From a checkpoint of a small encoder-decoder audio transcriber.
Training: muon at rate 0.0027, 5100 steps, batches of 48.
Rows from block 9 of the audio encoder of a small encoder-decoder audio transcriber, named by matrix and row number. Each number is 500 + 25 x the weight over its row's rms, rounded and kept within 0 to 999. All counts start at 0. Numbers have three digits each.
After each channel's rows are labels from the 100 clips, of 14976, where the channel reaches its highest value: "loudest" is the band of the loudest frequency at the time of the peak. Only what is clearly more common there than usual is listed. The data: read English sentences (LibriTTS-R). In brackets: how many of the 100, against the usual share in percent.
# conv: pointwise conv (encoder.blocks.9.conv.weight, 384x384x1), inputs 192-383

conv.251:490464503485515494506471518495503524492519498500525485486490482494501487513492494477526498511447481506497516488474493461521467511504506508529520530474562460483501515485439502481515429502487492479538508454469533507491490479470573518488507467512502536467520460517543469491542514520465446509463503463466502479477461512531477499512546521511502518513503491513475496519526532476527478531507532498526530502497466517519492493511501505504421512503523509541477492516499512499477512512488518528468533481500498531525503505505470492522518502507510508481457520513472476509572523507461487493
loudest: 500 to 1000 Hz (26 vs 7.4)

conv.369:443503495500506495489460517497537531471504505518538538483489540493531475506483514486495438500519475487473490472524488509495500468510487494486516482538505512477481490523503513497505488524498492474494511515440478442527557557512486474452510515501514485478459435505458470475495494503485555465514476514537519553495508467498484469534484552521475472505488497510471514520507503513523511513476488507485515517520466476532535490483483533562475517516496475467483521537490507525463514497503479516505527486482541476546472487476493489489479504532532488499465526434528539514482477513494473532
loudest: 2000 to 4000 Hz (25 vs 2.2)

conv.366:524491486512506523486494482496466462499519499539500481485559449504515543545472491480502496491542528499482546493503516483497490500485507521526530486548504477531503464509503467514532460461501518497530496519483473543485524521501514468442485474483462537499487480516537502506520483506503454477450504481452501518533483520517513522549539494474453524554487490540492501537483489479512465513542518551502544535543524570526510488516540561514484508546494477496519530508456502508538484510485481458513503471486508469533482511489486481455513516512533544486492578492503493521512484480498498467
loudest: 250 to 500 Hz (34 vs 13.3)

conv.113:489503526545489505476468511478467501430496475485497541497528477505491473497498501527556478465532493499498522502476486494510503558517487458481518482484513529492552512511496530456505524507457523496479530499509492437452456495479460483459451480467511502508500459530465507535492480525520509510469506487525501529510500577508505468566481463498483495493503567469510513491532480504451485482505535500523480503479503464503451469520532483506501434527484528492487463472485485495488513495495573507504446488519488467507493519526466529512487507516476511490515545534490492499443499465470485499
loudest: 250 to 500 Hz (42 vs 13.3)

conv.377:557480534525534547507492506520469523530531493496496494492472546509507514485443504513509469520484508502545521505493481521531474489502487535574433468459481486468523506471497497494489502492535475504501503515460512488542530484505479485521511493485537477485467479478483521500487470482489484508479510489473455505483513495488489517498517469472477544497540539534533532487491461481485517542489524480480485472473505498453488507531513537456519471510494529492492521556499516493497509534480473491463497497504479487499482517483519495448490473466484502475465521442542483465493497436509515478
loudest: 500 to 1000 Hz (45 vs 7.4)

conv.301:523518492526499502519465485551486451493512486458484470531503488478504530506479475514527551520531514510487502487508520485510468517487477534482515511476465514510496515525519493459511478502479472544501539518482501503542467502492530516528487483521494504474506476492460517459488501532519474498522498496519456518517520487469503510483439557506514491473491496486504499472505505537479463464564487467541504471514484496480462505521476499480489493503518485484485517475459538530524526524513564495469501469446512482503507491529511467481493530467460517510517440502518465529490520484465483525
loudest: 250 to 500 Hz (45 vs 13.3)

conv.273:482460483499488520499495460518486487476479470495480510494473489533483544510546520490497513488521466521505515526482483473506503483533496499491454495493504516553469516479536501512542502509519499551496488518553523494509496526522523422490501517510506458489489490502478498477469527488488521505439551550470512491447455515506486466541504496499492469474452509497508542505478502492524479481461474531485500516501470516516479478494514483476495501501539487494510470488461502514484521544485473518491519497470481500533494446487498498487489515497501519517471515508533484522494463545472475442
loudest: 2000 to 4000 Hz (51 vs 2.2)

conv.19:481470546516458495468498492511525480519482502489485479500500503496504532542462474540479488501558482505486516512500509541505540460465463469517491513486523506491489531461483485464507528523487494501486483515541535523514507460502522482497490511494514456493504528517519472504479438510507501498537503525509502504533501520490530499520513496487515452529497496474510518470522530514527536507515468481446489513449484502495503509456515471503516453510474473477486484513493509492469497490546501455537481472479453494500508559490475535539539523501460461534495519499480549442473478512507518455
loudest: 4000 to 8000 Hz (76 vs 5.3)

conv.162:511463453480538481481510485538509537497480471538432531505480537503548474517492525524506444490487490495506462517513464513450491476530469511492468490479520473500523498487479540516530502494468531519507486488530536526530508478499476521470455498456473465521496470523553478489454514492472494516549514491470495510501548542455491480494476498484494473525480550489541500522495505493524525526473503513491475523497472436487479514490534521510507492473496511482504438509507507492509514524464506481496477495486516524497494500472479525470528532474498539497502510468482491528513518522501479468
loudest: 4000 to 8000 Hz (45 vs 5.3)

conv.283:486451532528507475551475515455463521503470522486509505488489514516510515493521499462508554516473504470526504462492500470461471538501500547497496492506531458486477471508522466514490540499465513488482517497522527507540522515512521518496528497511510498482506485466506512499520460513458535498541500510489480546536554468473449493478469453551501510506498501488459505492535499511519455498546477534488508522446515474502538498493523504474479528518558512462513466464479474518486483501484469482491508503495523529492505503495493497497489474502516483553500502465460476515508513493488512518
loudest: 4000 to 8000 Hz (54 vs 5.3)

conv.209:522550508480517535471463538482501515491477511554487506522471489515489492514525497487533490501487463517507526495473505518529505496475473497487484493510476518508524500476499469477538518464459488556514512479531479466466454490550495526537519503488474482498487501517458405492500469515496466519521517551500490501493487497522514528540483528509508490514498457475490478481496502519485531535498474470477476503513474517495523504495512500530508511479494501482470465480511481475511531506518508472535471467472503481506535510544507529482507547510479508444486457476505509514511509492485547470
loudest: 4000 to 8000 Hz (28 vs 5.3)

conv.276:468532495481445494520512509482471465517475480572523504492487502504488480539523506481527500522529499497493540481467493494506509507522508460499470487500434526505488512515502485507510518521509495502498499497527480460496549497472444495503541513474508492517526528471463474481498478475562489509508490510504554525534459465492467512473486475511526491479500515543467521548529479489526495512469543498476515520516516513453521480468520502526513520471493477498498482485482504494464490503489506517503497464538482505500499477466506484499496486465524500495476493486500486493532569539489501496
loudest: 2000 to 4000 Hz (29 vs 2.2)

conv.84:491492523522500505478484522464483520486459529531499482483515557482506533502516455480494540489452487494553481552521486474516498452473475512520493506463460523511456511455471483510525511531523481476486489497539505491506501484509492473514496544498483514466491507481489512535469487495492515528567507509496506516496490487493491496502504522445474512486493519471518467456515463453474495522504475455486489484552489479514546471491511485527501503498512523462494479531478465505504555479497462504475500538497465502504515520480470514539512500487509484483492482503515477492463510497480498537
loudest: 4000 to 8000 Hz (53 vs 5.3)

conv.382:546463502514476472505522480513472484488464485561495463469515508488469495523488520488548520448489526495519503485509546500459491491510511494486478466430510516506488522462481461497502515494490452508506514479483482543502480555469553511454517508520529494519468518509508463560476495463546478509488477488532483478450521480476506512515507429518489528540549451502504489515521525489475557490583459511502529467525493467524515491517482511486505499524522483519514489478529474514476470508557457447491490503492468495498499461507517511536508550494511531474514512483549481478515503506481520498
loudest: 2000 to 4000 Hz (30 vs 2.2)

conv.258:511483522522452544498506473519542478494479496472496490486492489479476467480560457538537520519504494541524466517502501480525485530519464520493529544493537481464509508516498468516553461499504478490572505494476500449497528535514478449482462537486485552516453493465482527496480484465495508509464521517507501539482475535509465511532494487510415494481500425542519519474482522487489489471459491521506484498492518533513472529460495468525464475515519477502555479465451527538471463500535491478505522530465500544476516520459524515490500479509524487507470533500518486531459533533493494500
loudest: 2000 to 4000 Hz (40 vs 2.2)

conv.189:539496541488543487509507573519465544462526512539491507520468502479511461436473467506522502511562525511501536495467466465515523497518479500522474517514512518479472498468517554528490494501582467492506519504498493507537525501480493475506493509491516511529513528495494534489486461498493506505524473465503516504517453504467485502532481488475495463523573472498512474494468506466480522528502458444473521484501497509510502535530500507494493459466455532501496489513455508509510480511489491502474441484492556481513488512492512526500484528508525511499453493510506475502478522490524528475
loudest: 500 to 1000 Hz (38 vs 7.4)

conv.16:485503468505502506481498520482510463470540487523492526523478485494511487465504501487537503523560531475501523512524525536499467438534500447486529506463477481491512512512504478503478541502472487513526472482448491498489521501508470513484495514480496524516522527510514454519515528530535515497455492527512502451520505486492527480492451484523426497531482493500488490499555508456452521510516476513508522519511459557491539504508472506484463513515500447497543555469486540488491478513512518449515476541486510492463496526493495526483509495500510499486529479510464502474423498512492503541
loudest: 250 to 500 Hz (44 vs 13.3)

conv.332:470519493504484469539458481542474527530477524464493484484507481504494540522526493501493487481500511547438496492499536471511485486505499547480509490517477496558519464464504520528465526503513495480540515528491502504514509522503506454516489500460489517464514485514462568542520486463474520533507457526527507521493508532472539535466510543475489533527497478479514540504515551517466494499479501497488487458485495474478505524509542473446515466522497493485507544492490574460510485484499472457491491436513504514505478500541517506508475520499456507503514507501511491458472477488505488529
loudest: 250 to 500 Hz (39 vs 13.3)

conv.302:504539497518501501556514451496447473500557497502494462505526503492487521473468482468519497499493552575433498471469540488501480475476520509471482484534480497522513503517453475449494501531541475484498494496504516470511506485515493487499503511494503512562540477479508545489457468501503471507503548508479508506512472489518492495486512442554459487487531471504511472484464506492486517560489497466498501436534509490488481506516512517494498571466530500450460515515549505526505545508519529506470533502460456502504469501502525507469506477507506536513496512484525452447537473479487480469
loudest: 500 to 1000 Hz (55 vs 7.4)

conv.309:537499521491538508510500508529527520459495498493516456501542489524532504479428471534522446506486517459478538464496448460520527535490510514513499500485516551521473491507512510464528466488537509546495502517485499494512478508463494526475498448496493489490444522517514556507475502507465476504517481517474522486515483506476472469504468495492504486527492542495481524503499492468494504499530543535477547522522496509492509501507496486525530479498483521535481504533481465515479494512533509492493493497517497528473457550514506502477479530533505547493502509507537525521476561473511473474
loudest: 500 to 1000 Hz (25 vs 7.4)

conv.198:538481524492489560445436468486512503476494500461521531478502488466516512510506495539536488501469513454475479493495489484502516492509451494485430520510488470482493504515554479486491519496541509504550481489510490490540505459499458506450504500492536495497465484495483487464489474516449485506453531529506487504512533497537490526467506482496499490483518459479500523502503492505482480490483515499496501510565481506509494469453502535558503504482473472522507514524505533471501474481499452501536513495516538496494459464494531479441522509498503546494496504483516522477500503498447485490
loudest: 250 to 500 Hz (35 vs 13.3)

conv.38:474485508527524483480517509510485522499510541510539479524489527488489499533514538516445539524490474508525464515516463461424501475470506492471527519530469495512434506472481480550484528491509538516495453500458511525476493506539517529467496494479524507487464515471498491484489484467515498499496531512533453473573497473496508504486486498520522495500527460502499507519473509468493517522467484504482499505528514479493520503521498458502516492528500533540504499484503505489456507477453511489498479469512513490485475458517482485510487498509467469487484494463522481499491541445463537505
loudest: 4000 to 8000 Hz (27 vs 5.3)

conv.129:511502447478462470471485469489499500472535511501491465462530477490477502477481504484532464508506530515533463475547462531480488522544483508511531476490460489514507516515515486504498529481486493506497477554480485475523495477513501507477449502451488498523486484534542523558517496504474542511437476513485504474506489455526468460529476502452458540492450530480487471508516528494484542507505509492513541491506462495511516529536465495476509492518435495484544508499518495481518529494528517513500470524485470509504488520512460518524493452487475514486492495508490508499528465491505503499
loudest: 500 to 1000 Hz (39 vs 7.4)

conv.190:509490495525510507492464488523456510545467508520501468481527545515500500492457502501506503521505469520508485511515519510522459488459478483548521516516502457490533481480517448471501484494512467446507488470461490501488522488456493490521490476499498489532566476501467469515508506464465467501462517477525530478481475508517517499460458481524484459525481487465471580519518479489513513513486496498509487499475495510507485507494461496479489493456508539526518506552488528482494492517549478522518507515502499484487544492448518483515472484464480528502489583507472469474474550530506500509
loudest: 4000 to 8000 Hz (35 vs 5.3)

conv.156:480531542489474522509519525485527502515503472479468455493504514498503472515482508515530525528457506453510496510479539532520440473524472445533502458529514521462454510500513497512468506454520510491504512486520528509478520547498571481493535500512506485470506479496517472512532461510521489454464510503485500482504507486511505542521485507493468501478508480557522491492505517503541518457483498471521485532524524488452506524512485540470527494504493482502533470499535514504507513500502562458491505483499508485507532512529503501564522493477506544514529530526508520504497490509424486516
loudest: 250 to 500 Hz (35 vs 13.3)

conv.263:517474486533496520502483486464488490491516497484501519512503478504489524504464507484547531496493509486516498491504499490489469555474519465507445517502489469506454528527488505451536510505492539490495514514503525443466498489537511465490500487451529473532507519470505527503446521491465476483486505480470533509431538525528541505494485521535520527497484520529538494499491494472468533497508544456475483475547504529507481529500508525478483507480509472519468506515494520510462476508512492541485542472513543461481458507455511532500475529498536486467496507516512504507439507502544463496
loudest: 500 to 1000 Hz (40 vs 7.4)

conv.76:533507471533513458497485438506505529505531489493509507487480482522473481487486516454523509507493501507538504525466504514481522466520476503478481481473496535529489510516499530507483472516492489472533498480490496469489509478551513522500494477503544499597483531542521547523520489469500541496492525515538493548495515500523463469475524485515516452502509509469500548523476537513539487479490503505548505516509489538462470490541541489457515501480501501480499495453485514497479459497547493481460524515505485468493525517476458513515482488496555524533511491531530523540483488484524528479
loudest: 500 to 1000 Hz (42 vs 7.4)

conv.250:518548472488501479515483511497504508467496538479470477531459464479497506478470508471521517527491471494509495477478491505531479467482486522509477483490480531518508504478498493483479510515489534533432542486488497501501452488469505494480501508480500478499518471506496466512505457512502509532486498531485432459528516485526494505519524478496449523474446418524497511486477505490519513500538510511495441497469502453489506488536475476474505484543525461495490497511480547511512497485486452464520474487508497433542520489470511481535488525527484513487483517481472508512551480498457500482
loudest: 4000 to 8000 Hz (35 vs 5.3)

conv.231:474510512472508481517500506468532506531453587566491519498479501498490596483500489458473514496506475502535509457493485488511492546486468508510447471447494472493512496494534523501486515479477484515481479464548549506489581471513493505476511491528512488516471529513512511514501470475469549526473494499476520526498495501498496489519480481496521513490502494511533491494528486483475444482524519482515473491521485518484471494512533457537489483507503487514499506536445511489508519483505488489483503465482466507511521549535538491522466508454531500538512505492494495473466536495516480527
loudest: 2000 to 4000 Hz (49 vs 2.2)

conv.188:504468468506548508488514516508484542482459515496504498494462497523453559488506510471522516535515546454521499492475510484498470519470485486450510471510487491476542510507508441536507521514523441466484456492514532502464490468503486487519489520511478492509487530433494474527533506526499510524523512473571523482522528527488477489491444492458508507544514503510467516478484532527459492501551504502510503505508468490503510465451522524506516485519500489500481499489475501469507475463490522478484482492465482472461491521497495505513452488507530498515493538476489490507506461494495506508
loudest: 4000 to 8000 Hz (34 vs 5.3)

conv.10:514490464524497524515503489537507467475503531509501497472509510491499499503467508491481478491510496501506496470500486485495519488499483465516473443503543551509481502535474511489549489510484455501510478475514466455534559493513517537517467519502512513493492473570491505489532479537498500502534503434514510538504468498515491487487480473482449470462502499497538454472500541503486476535495500530524493516494529524491554524481508553460511531525449520457488510479489538514536539534491468504475505481519532490525506485479505514470489450518472499470444506451517523440502523493509473479
loudest: 2000 to 4000 Hz (34 vs 2.2)

conv.346:538488495492521535526500558488486504547510508507486506461434454533495497485471516504506532494572492532502532475452533463502478532469493504514523492517506468509498523506502501552509533526521502485529542495522512484471488495514506522445490547492492492524519510537516544454500455475513492478484484506489506547521439521476501502482437497501499516472484505524484536445485514497517477489529506487498463490492502521493498496483492470489479514522496480466473514539502508491483502471477489492512512453486498516526445500513526475501480489506554504434465472504470499483535500481520502504
loudest: 500 to 1000 Hz (43 vs 7.4)

conv.247:514467522570475460514530499491506459496494499552492493457482464471490471462547523535507514469510473466509496489477520493504506518493534478487482524517488476507521518551526490431517518527510519439452452488492510472467533537490509520504519520530502478488486510470483473499468511494521476536454471485486531557544514480509480488460473514473485493506529480518502478501478484512455490482525477524535480536522484489504481510492505510511477457509487499511520477495507493509484542485476504497540471560469483511505497542504526514542499538451469503501535509534496501494477493515510497511
loudest: 2000 to 4000 Hz (40 vs 2.2)

conv.370:459493517493519514496500518522490483471529488480532504500512581508511503463446505488471534509510500531508505517477501505465508502566496486515529527534485501521527500500485505544462481470515514487491528527474563529519489509490442470495472513424470542557540499490492518509492520496527475470508473516512506505538507479481501549542500450482512570473492517552512521498466515502487514515484510483467510516512522469499516511506507489484483499519546498452481503537514545477452511486514511537530542522525557507507471479488532531496503506504492527525508487495519529514507499539524486426
loudest: 500 to 1000 Hz (37 vs 7.4)

conv.244:434522481500471500479494494480488478506495517532488515531506512453498466493477526526488525496500501520520511496540496466523505505503512471530527495480493448460534475489487517530471521500506487513552495462501507514514515476516544487490496510512496516513499520518504492566507517485461462495532513457512478502480512481506496489525519530511535468496502460478523501545552578491479497501526529502509513509508463485467475513469475486498508502526482508498506493464510509517497457486527526479506492487484450469481493529498487503480525506532493457501460534505474519463534492501514529513
loudest: 250 to 500 Hz (41 vs 13.3)

conv.40:483469482460503474528431481489519465455500510495478476514495503503532548558515476478494469517517499531493431490514456475492475512533518509494544511486503495472521450490483492527491491497521514492483480530513557478471499461486487476545485502530506475452516512520556503504540495491546522504498542494470492470468479450456527486512509486507476517505495524516512502512457518484472520512494520485486481507509460497485509493527534487513535499486486477505492549503487548480480520492532475488503483523510494522501472523508519515512454473508492516524479512526496482528480488480486510489
loudest: 4000 to 8000 Hz (25 vs 5.3)

conv.341:503537473476513555469512503448475506505508531522506497498481531521495525462482489524506464501469490515504545453522468502501523482506477471498469487447498513488460507493522523478442538455499533529524547504544531509468515518559514488486480507479457486485490499487497448491468497450504504517502505503527456476477511461474506495520489450496492530473447463513523495447500462505471485499514472514516525468543490482460490493462530513479497470537518493500491480499525532498484484475493474465472482542460524450502492500511448483505530522493521476467498512488451463526454485521456462516
loudest: 250 to 500 Hz (31 vs 13.3)

conv.208:505511498490513492502472520483453476487513483471499512541436525460521483485513507501473460480517523476487467461542513499500499531485518475506479501488480564458508462514489531489523520456468486475501525505482515498471521488511507497468471537495486500474528527492509522505498497475510489497509447502548475472481502482540469529449487500520518500507494563456534486560535522498502523493496503493514514490497520478471472514509525505489503531486466482468444471511520517466497507511499481505533481526504533469529530524506519493492498519500518495499489529507486524497507483566546508488
loudest: 250 to 500 Hz (41 vs 13.3)

conv.356:502487470501521504491514461490485487514538461498501493517469481485487464483484526479464536465520475458522541451473492505481468497500496481495532488514443527512478522468487525445492542495471531509532451472466508485558455531512533515481476512460460489504480522499503479491453465485502522477470512507492503470532455465502446472501441492508464508511505490503540536492565490487512473539528513511542472516529448495481514527537551486456517540520495472514508483494514538469521538486466478482458491503481509530501477462497476510488534558452527506508475537478508492483523486518504528440
loudest: 2000 to 4000 Hz (68 vs 2.2)

conv.24:489464502519523510506508499506533483503512472553503485481523541467455486462460489484478448486526512466513519510510497516541456501500512536524535492568531463460545539519523482507465505487498524473533495467474524513534530518464490508491478523463475487510511488470517502520495516517487528530513486500513468528452436497510462520503525477488503522508490521480493486498491562505498523544513526521540521525502528534543534453527479505509495487486485491531468472499509497480517497492519465522484483509478524446495503471524458523530468538483519540480457504499504497505541506489481474483
loudest: 2000 to 4000 Hz (37 vs 2.2); 4000 to 8000 Hz (30 vs 5.3)

conv.35:491436487486470502473475491504500507489503481539541464456523518475482490488482487498474469486540509506529477477489529536504514520499517514495521475465463517482497530483499481543514511513518429515498542493502540427503480543536497470468477475492506505531502510476501479473501487494486504556524533481499473507541459497529519462516493456491517514494472511502516489505489507465460496528503523500556513469510516532493484570521508529515471522486484505517492524515471509480514500519506460473481496473513509516502488487480507491493466500443465528496467504502490539458497482473485463488
loudest: 250 to 500 Hz (31 vs 13.3)

conv.347:494525527502498492470505528543534514487498487516553511480502490452531506489527487483460502498463523523521489467543477483508527522515504476497523487530500522512454454503525509484482508526560532456496525466477538510534434529481489500492523522484532489530490495528496525509489500502516510468498520505493507478542530512521507507486465494486498483488516514511502541508511511489460516512487476499503464464486440512520485466481496490477459523468455526513509534478478488502471502502468477489535502533479510496483507497484538516505503482505516500511429488492468439537508488470519467426
loudest: 500 to 1000 Hz (26 vs 7.4)

conv.238:456499538507541467494501472515487571485498485529493552459522498480509485524481483475477515454494475483476500508485490507505502524522548520506479494509520512460500489521484527522481491487502429477535507484497499494508511450485490492494473506465453492514516533497514477516489474514516474509478490506481479507509529546526480520522486503482519501487503524524535503481487511458469546549469504470513504517534517516496495455486502516469503510494515551487523527523458476453527498488513522485526502461483492502510540489475509534503457530453501526484476517475505444519512499492489497496
loudest: 4000 to 8000 Hz (43 vs 5.3)

conv.193:437488477526463475510473504491495505542525459466552519457496508506514509513532517509465521539494489514474502482525504493516508519461551505500478456531496497506485442519510512525486475525477514508499475525504461499517504533489564474501530505501488523504476513465520493539524482519503472517504547514558471479518503524467527486476490472515519521469537525456513519489496529447541521525497514536513537516476505501552507502514465494508518540494519509455457488522517475490482499516440466476491478482491527472517457477521548497486507530496482488469525510498483490509485462480507507449
loudest: 250 to 500 Hz (43 vs 13.3)

conv.224:463530472455516501467500493510519502508497477558441526480477466489520509478480481461508504497501513470501502478515480487518524477507483508507514497494510503494524526519474496519444452475515484496535498463470494509520522522528514494496547549434485505520487516530461464487508519474513513515508485499457508469524470502497514524533492466481500502473475552463500453467514455506450490489510515521501503485491495514488518479471512503506507489529495502510498459523475489505504484486493510451515513467486539452491490523477543481479528531519519532475522506481470500493518549472488523480
loudest: 500 to 1000 Hz (26 vs 7.4)

conv.20:509506520511506516509487494501465496513533482484475542485520490442472499459502477479494527580531469502496488495541527506510507497540465500466528527513464491462487557543482467491494494578481503515466484491477500483552534475509431498505521474487486505475511478451457505542488461508519485478504497499506520507514485462482516482544508507467509498563509509513500513513504462516504458528476496493488490491512533547538492514488507467505524485446469475529529524499522483530516474478552527494488485500507526488537481504511496497472499496469537499482533471484491496529527526486478495501
loudest: 500 to 1000 Hz (44 vs 7.4)

conv.205:519495505523470506490488490531450501513503485496511540490473516515491457501496502487518505516503509471484467497510495515508461498528515512484487525495496497423532548491556497491482491527473490550541466494508494441500565481518531501488492493506509474521491486488487491488543463526541503484515510458505470494509522468468516529488488511502496482509479514488521514515551489490507472485481530483540480470541496477512518483508454500511489537469524554477484514487536540487547507470487545455523475497469524468474478523510471494557501468463474507509514538481524530497519508463509472537
loudest: 250 to 500 Hz (49 vs 13.3)

conv.77:533460497465490514487513500479504500465464478471489477513533476491512501519512509536526515481513529486479524518472486477518520514490528501567531496493485534463505482473478510453502479498506482451532484483532514498541520524482522471471555452454492517462480481523520468508482500501486476524452463502503508462453519501531503479494519493522509462490537520497483496536470504467480469485492483540559472514494500494546513462505504491471495484512506566505536495525505497440522504530552482486492513526472482487505541476446510520519491531492531482497495511494493479531477469519595462529
loudest: 250 to 500 Hz (44 vs 13.3)

conv.34:519484505488542501471472526490482484530474505536499499503496461505491532493458481462480465561470503519481501572508525520506472491517508481547483501495457497472496481536471519483518529479496473513510480496521543453529486514500469535511461516500503504528486507501531512499512469488491514473480500516470455462506511497510491500477519524500455501469549480507521540526468549511477508481466488501476561563492525498528503485571538496508520483515530501515528484538521508476524448487499509493498504462528483515447505460489544502507506530474481489490515501494484457503533525512519516476
loudest: 4000 to 8000 Hz (54 vs 5.3)

conv.275:509527495488513500520492515527546444527475511511515508510500554509458501467492489512489455511457502470521496528469460461524540469501505519465479493512476491496486492525518503527473462500502520514519488531493488472499504471477553548496490490503569509464528494520530496524462466519506490503507519498514517488498514484502512446477471540526500497529487481541498531512477480496504536468492511509461462488498477514555490516514499525533508531502541486480517469500480527496513539520508489457498456482520470492467509471514522482513458507498504506511527507473515567507540503493511468514
loudest: 500 to 1000 Hz (45 vs 7.4)

conv.47:499486493489513553523451477479479526512458477519479513491507539504465497518499503558477493497495489494524544481478497522465516468454501514546514483480534546543478498523538482516486509469515513507460487476504536551487463488462518499521520487507550488463511499496482462466479507492500476458480505478463465500491504490519485509486509514468488487502490486512398501528488536486455523526496498476532476497502512525579459496489531497467522515530533512443487461521542474513511532493531498508507506549503480496451470533482452515509518501488487476493463513518504456494498482492518500482
loudest: 250 to 500 Hz (37 vs 13.3)

conv.108:486496506527504480472529500521505517483486461477546503482488504524484462473510485509495486491502504470481479522524494521513463471466496548548497549467488483495520497520491493499530472479492496526520517472507464495471471447466531485481544502479492535496501496527487501476489481472527501518480525501506465482467499497490495508516518556500484465555473505468468512499517540546495469472487498507532462519499511488506552534488540516521500522477486460520489516492504546523519506485491501510495485504476504500506450485510437495443546487514435491481548490509515483469526506481441547536
loudest: 250 to 500 Hz (43 vs 13.3)

conv.271:513504501518504483561470508469486496540531461520480514528496513526476516503492488489492515528500493530486476544484529526446461474496531501513492498498533493533494518476518527476502472443518498485497514498505514480544448511474492460509508489506542489502506499477481520475503460502484451499482519494493473467507500493537496517490509493505511465480551539492492535512476540526498534472477530535482509479512532524502478514482482516468496521468436493518445499525497532487529532539488512475481492497511527511471545485462436505480478515500502466470511524487504478513509469510452525477
loudest: 250 to 500 Hz (33 vs 13.3)

conv.257:474485512511525502503526535531532496486482537472514469479460514501500486508508484480479511481510502529459518512501503516565531512476485538474523520483541498495490484524478511474448486501478572526489493500504489497525531553534510464525476455526504513512520510476445468527538510508475471490484470484497547476495477496484506513544499568518527494481475521508510483465524508500522471489535511519504489511449502534507504502545479530500487483456496519544546506483477471523501526524536459523517452488492459452528474503471501512450505499467515484467468514494504486507489487498517499474
loudest: 250 to 500 Hz (31 vs 13.3)

conv.30:474480509518504510514496466499527490548511493506520492487528468525490503503470454481486511518542487476496509491497502537506515498510440498517502479447484514493489466528509514490511507500503528504469511521470480448502492508511521498435508499506490494531485524539496480568469488508541513507477461497525568491479492501481453491509509509479487527560532468494472499469488482497531527517538518535481490473484475499482459461479491511496508506506504494516553522489505505499496482470487473507494492483460477499511498518456495484505536485474533532525518528543484494496483519524473471507
loudest: 500 to 1000 Hz (25 vs 7.4)

conv.376:455506476499467551501439514523498506492517489487503481551526500489476493505479510484453469514511516498494514517517503546541444510502518481507490543457532526522488504516514514494503508523522525499463461518507502482473516474518489503514537535491471513471493474515479467556551477503543530477493475484511495495500504483487535502494499498512462494444453514478508475491501509493488479533457492501480535502532479501507472555519477508540510520565487499501498491465504474490532504526510528526527517531525499509502464539518453521544514492502471523459496541488508482507517481507502484475
loudest: 250 to 500 Hz (45 vs 13.3)

conv.126:501495450467436491545506461506513451532520504512481518496484467534488551500490501494508507522500475487458466533494501527522511496491482479489485470484492497496517523522509500556470545484510499490520494522516494499501467509504532498486480516527469462536483473509502513479491487482456517488544492503483550491533476502473501503521516494452559525485464462514474497533481490502565502514488459510457484497523482480527536484492533452518468524504516506491514513476519484541535477551482453519511508518464484469526520436512504504519515462472499504516539519485514502454499498486487493469
loudest: 4000 to 8000 Hz (75 vs 5.3)

conv.182:482517505494472510507521522495444501513503498512487518526514481509471464522492507457466469466552510509523523515504472446527536461504510519452537509488482463499479488551461450509495470492439459490475473492503506501501480494477548509517486502512492486484508482471494498527461457482477516497487477506479479442534487520467451523531516526561530507516476478542498502487511477522510456518493487481505512531519467486534463493463508510513490504512494521525482511532469460496562530503470505495500486552486487559501499503478509497535477508507474528462511460508559488495507514452514498459
loudest: 4000 to 8000 Hz (38 vs 5.3)

conv.345:477519497498513511452517484482522495511524486481483465540526508542471501462518477478496526537518531525505514498476515510502520469507511499520516532536520511488532526463514515475507517522483505563551498468495520486524487501471451510520528512536481547507499524498523516492547508486513516532467504508590483496525468537501490488495485488455570441510500537453525481517466503437466500458522523480508502539500512513484495454465522495471518507519495488465500519511500474476505471483499494489457452491525540482499534525511493548470500481517535517477451492523515518478519519547497510471
loudest: 250 to 500 Hz (43 vs 13.3)

conv.39:507512480496455499496472517510446470461532494501501493501515497502487478460497564478463537484495498529509493523476536476491546534478499499478484507467446494508517498516508511492471486493517523484499490493462495493468548521494514485529496533509515503471510486474511521477481505516481544444490487507499481524473530502508476475518510491534510513480533486485475443559507521456497488503514473496511449466482513462510477483497495488527505514493510507483526448511534484525448501469519499482507543496528479459502505476487497453510506490511503479490467475518501524536491491477507532473
loudest: 4000 to 8000 Hz (49 vs 5.3)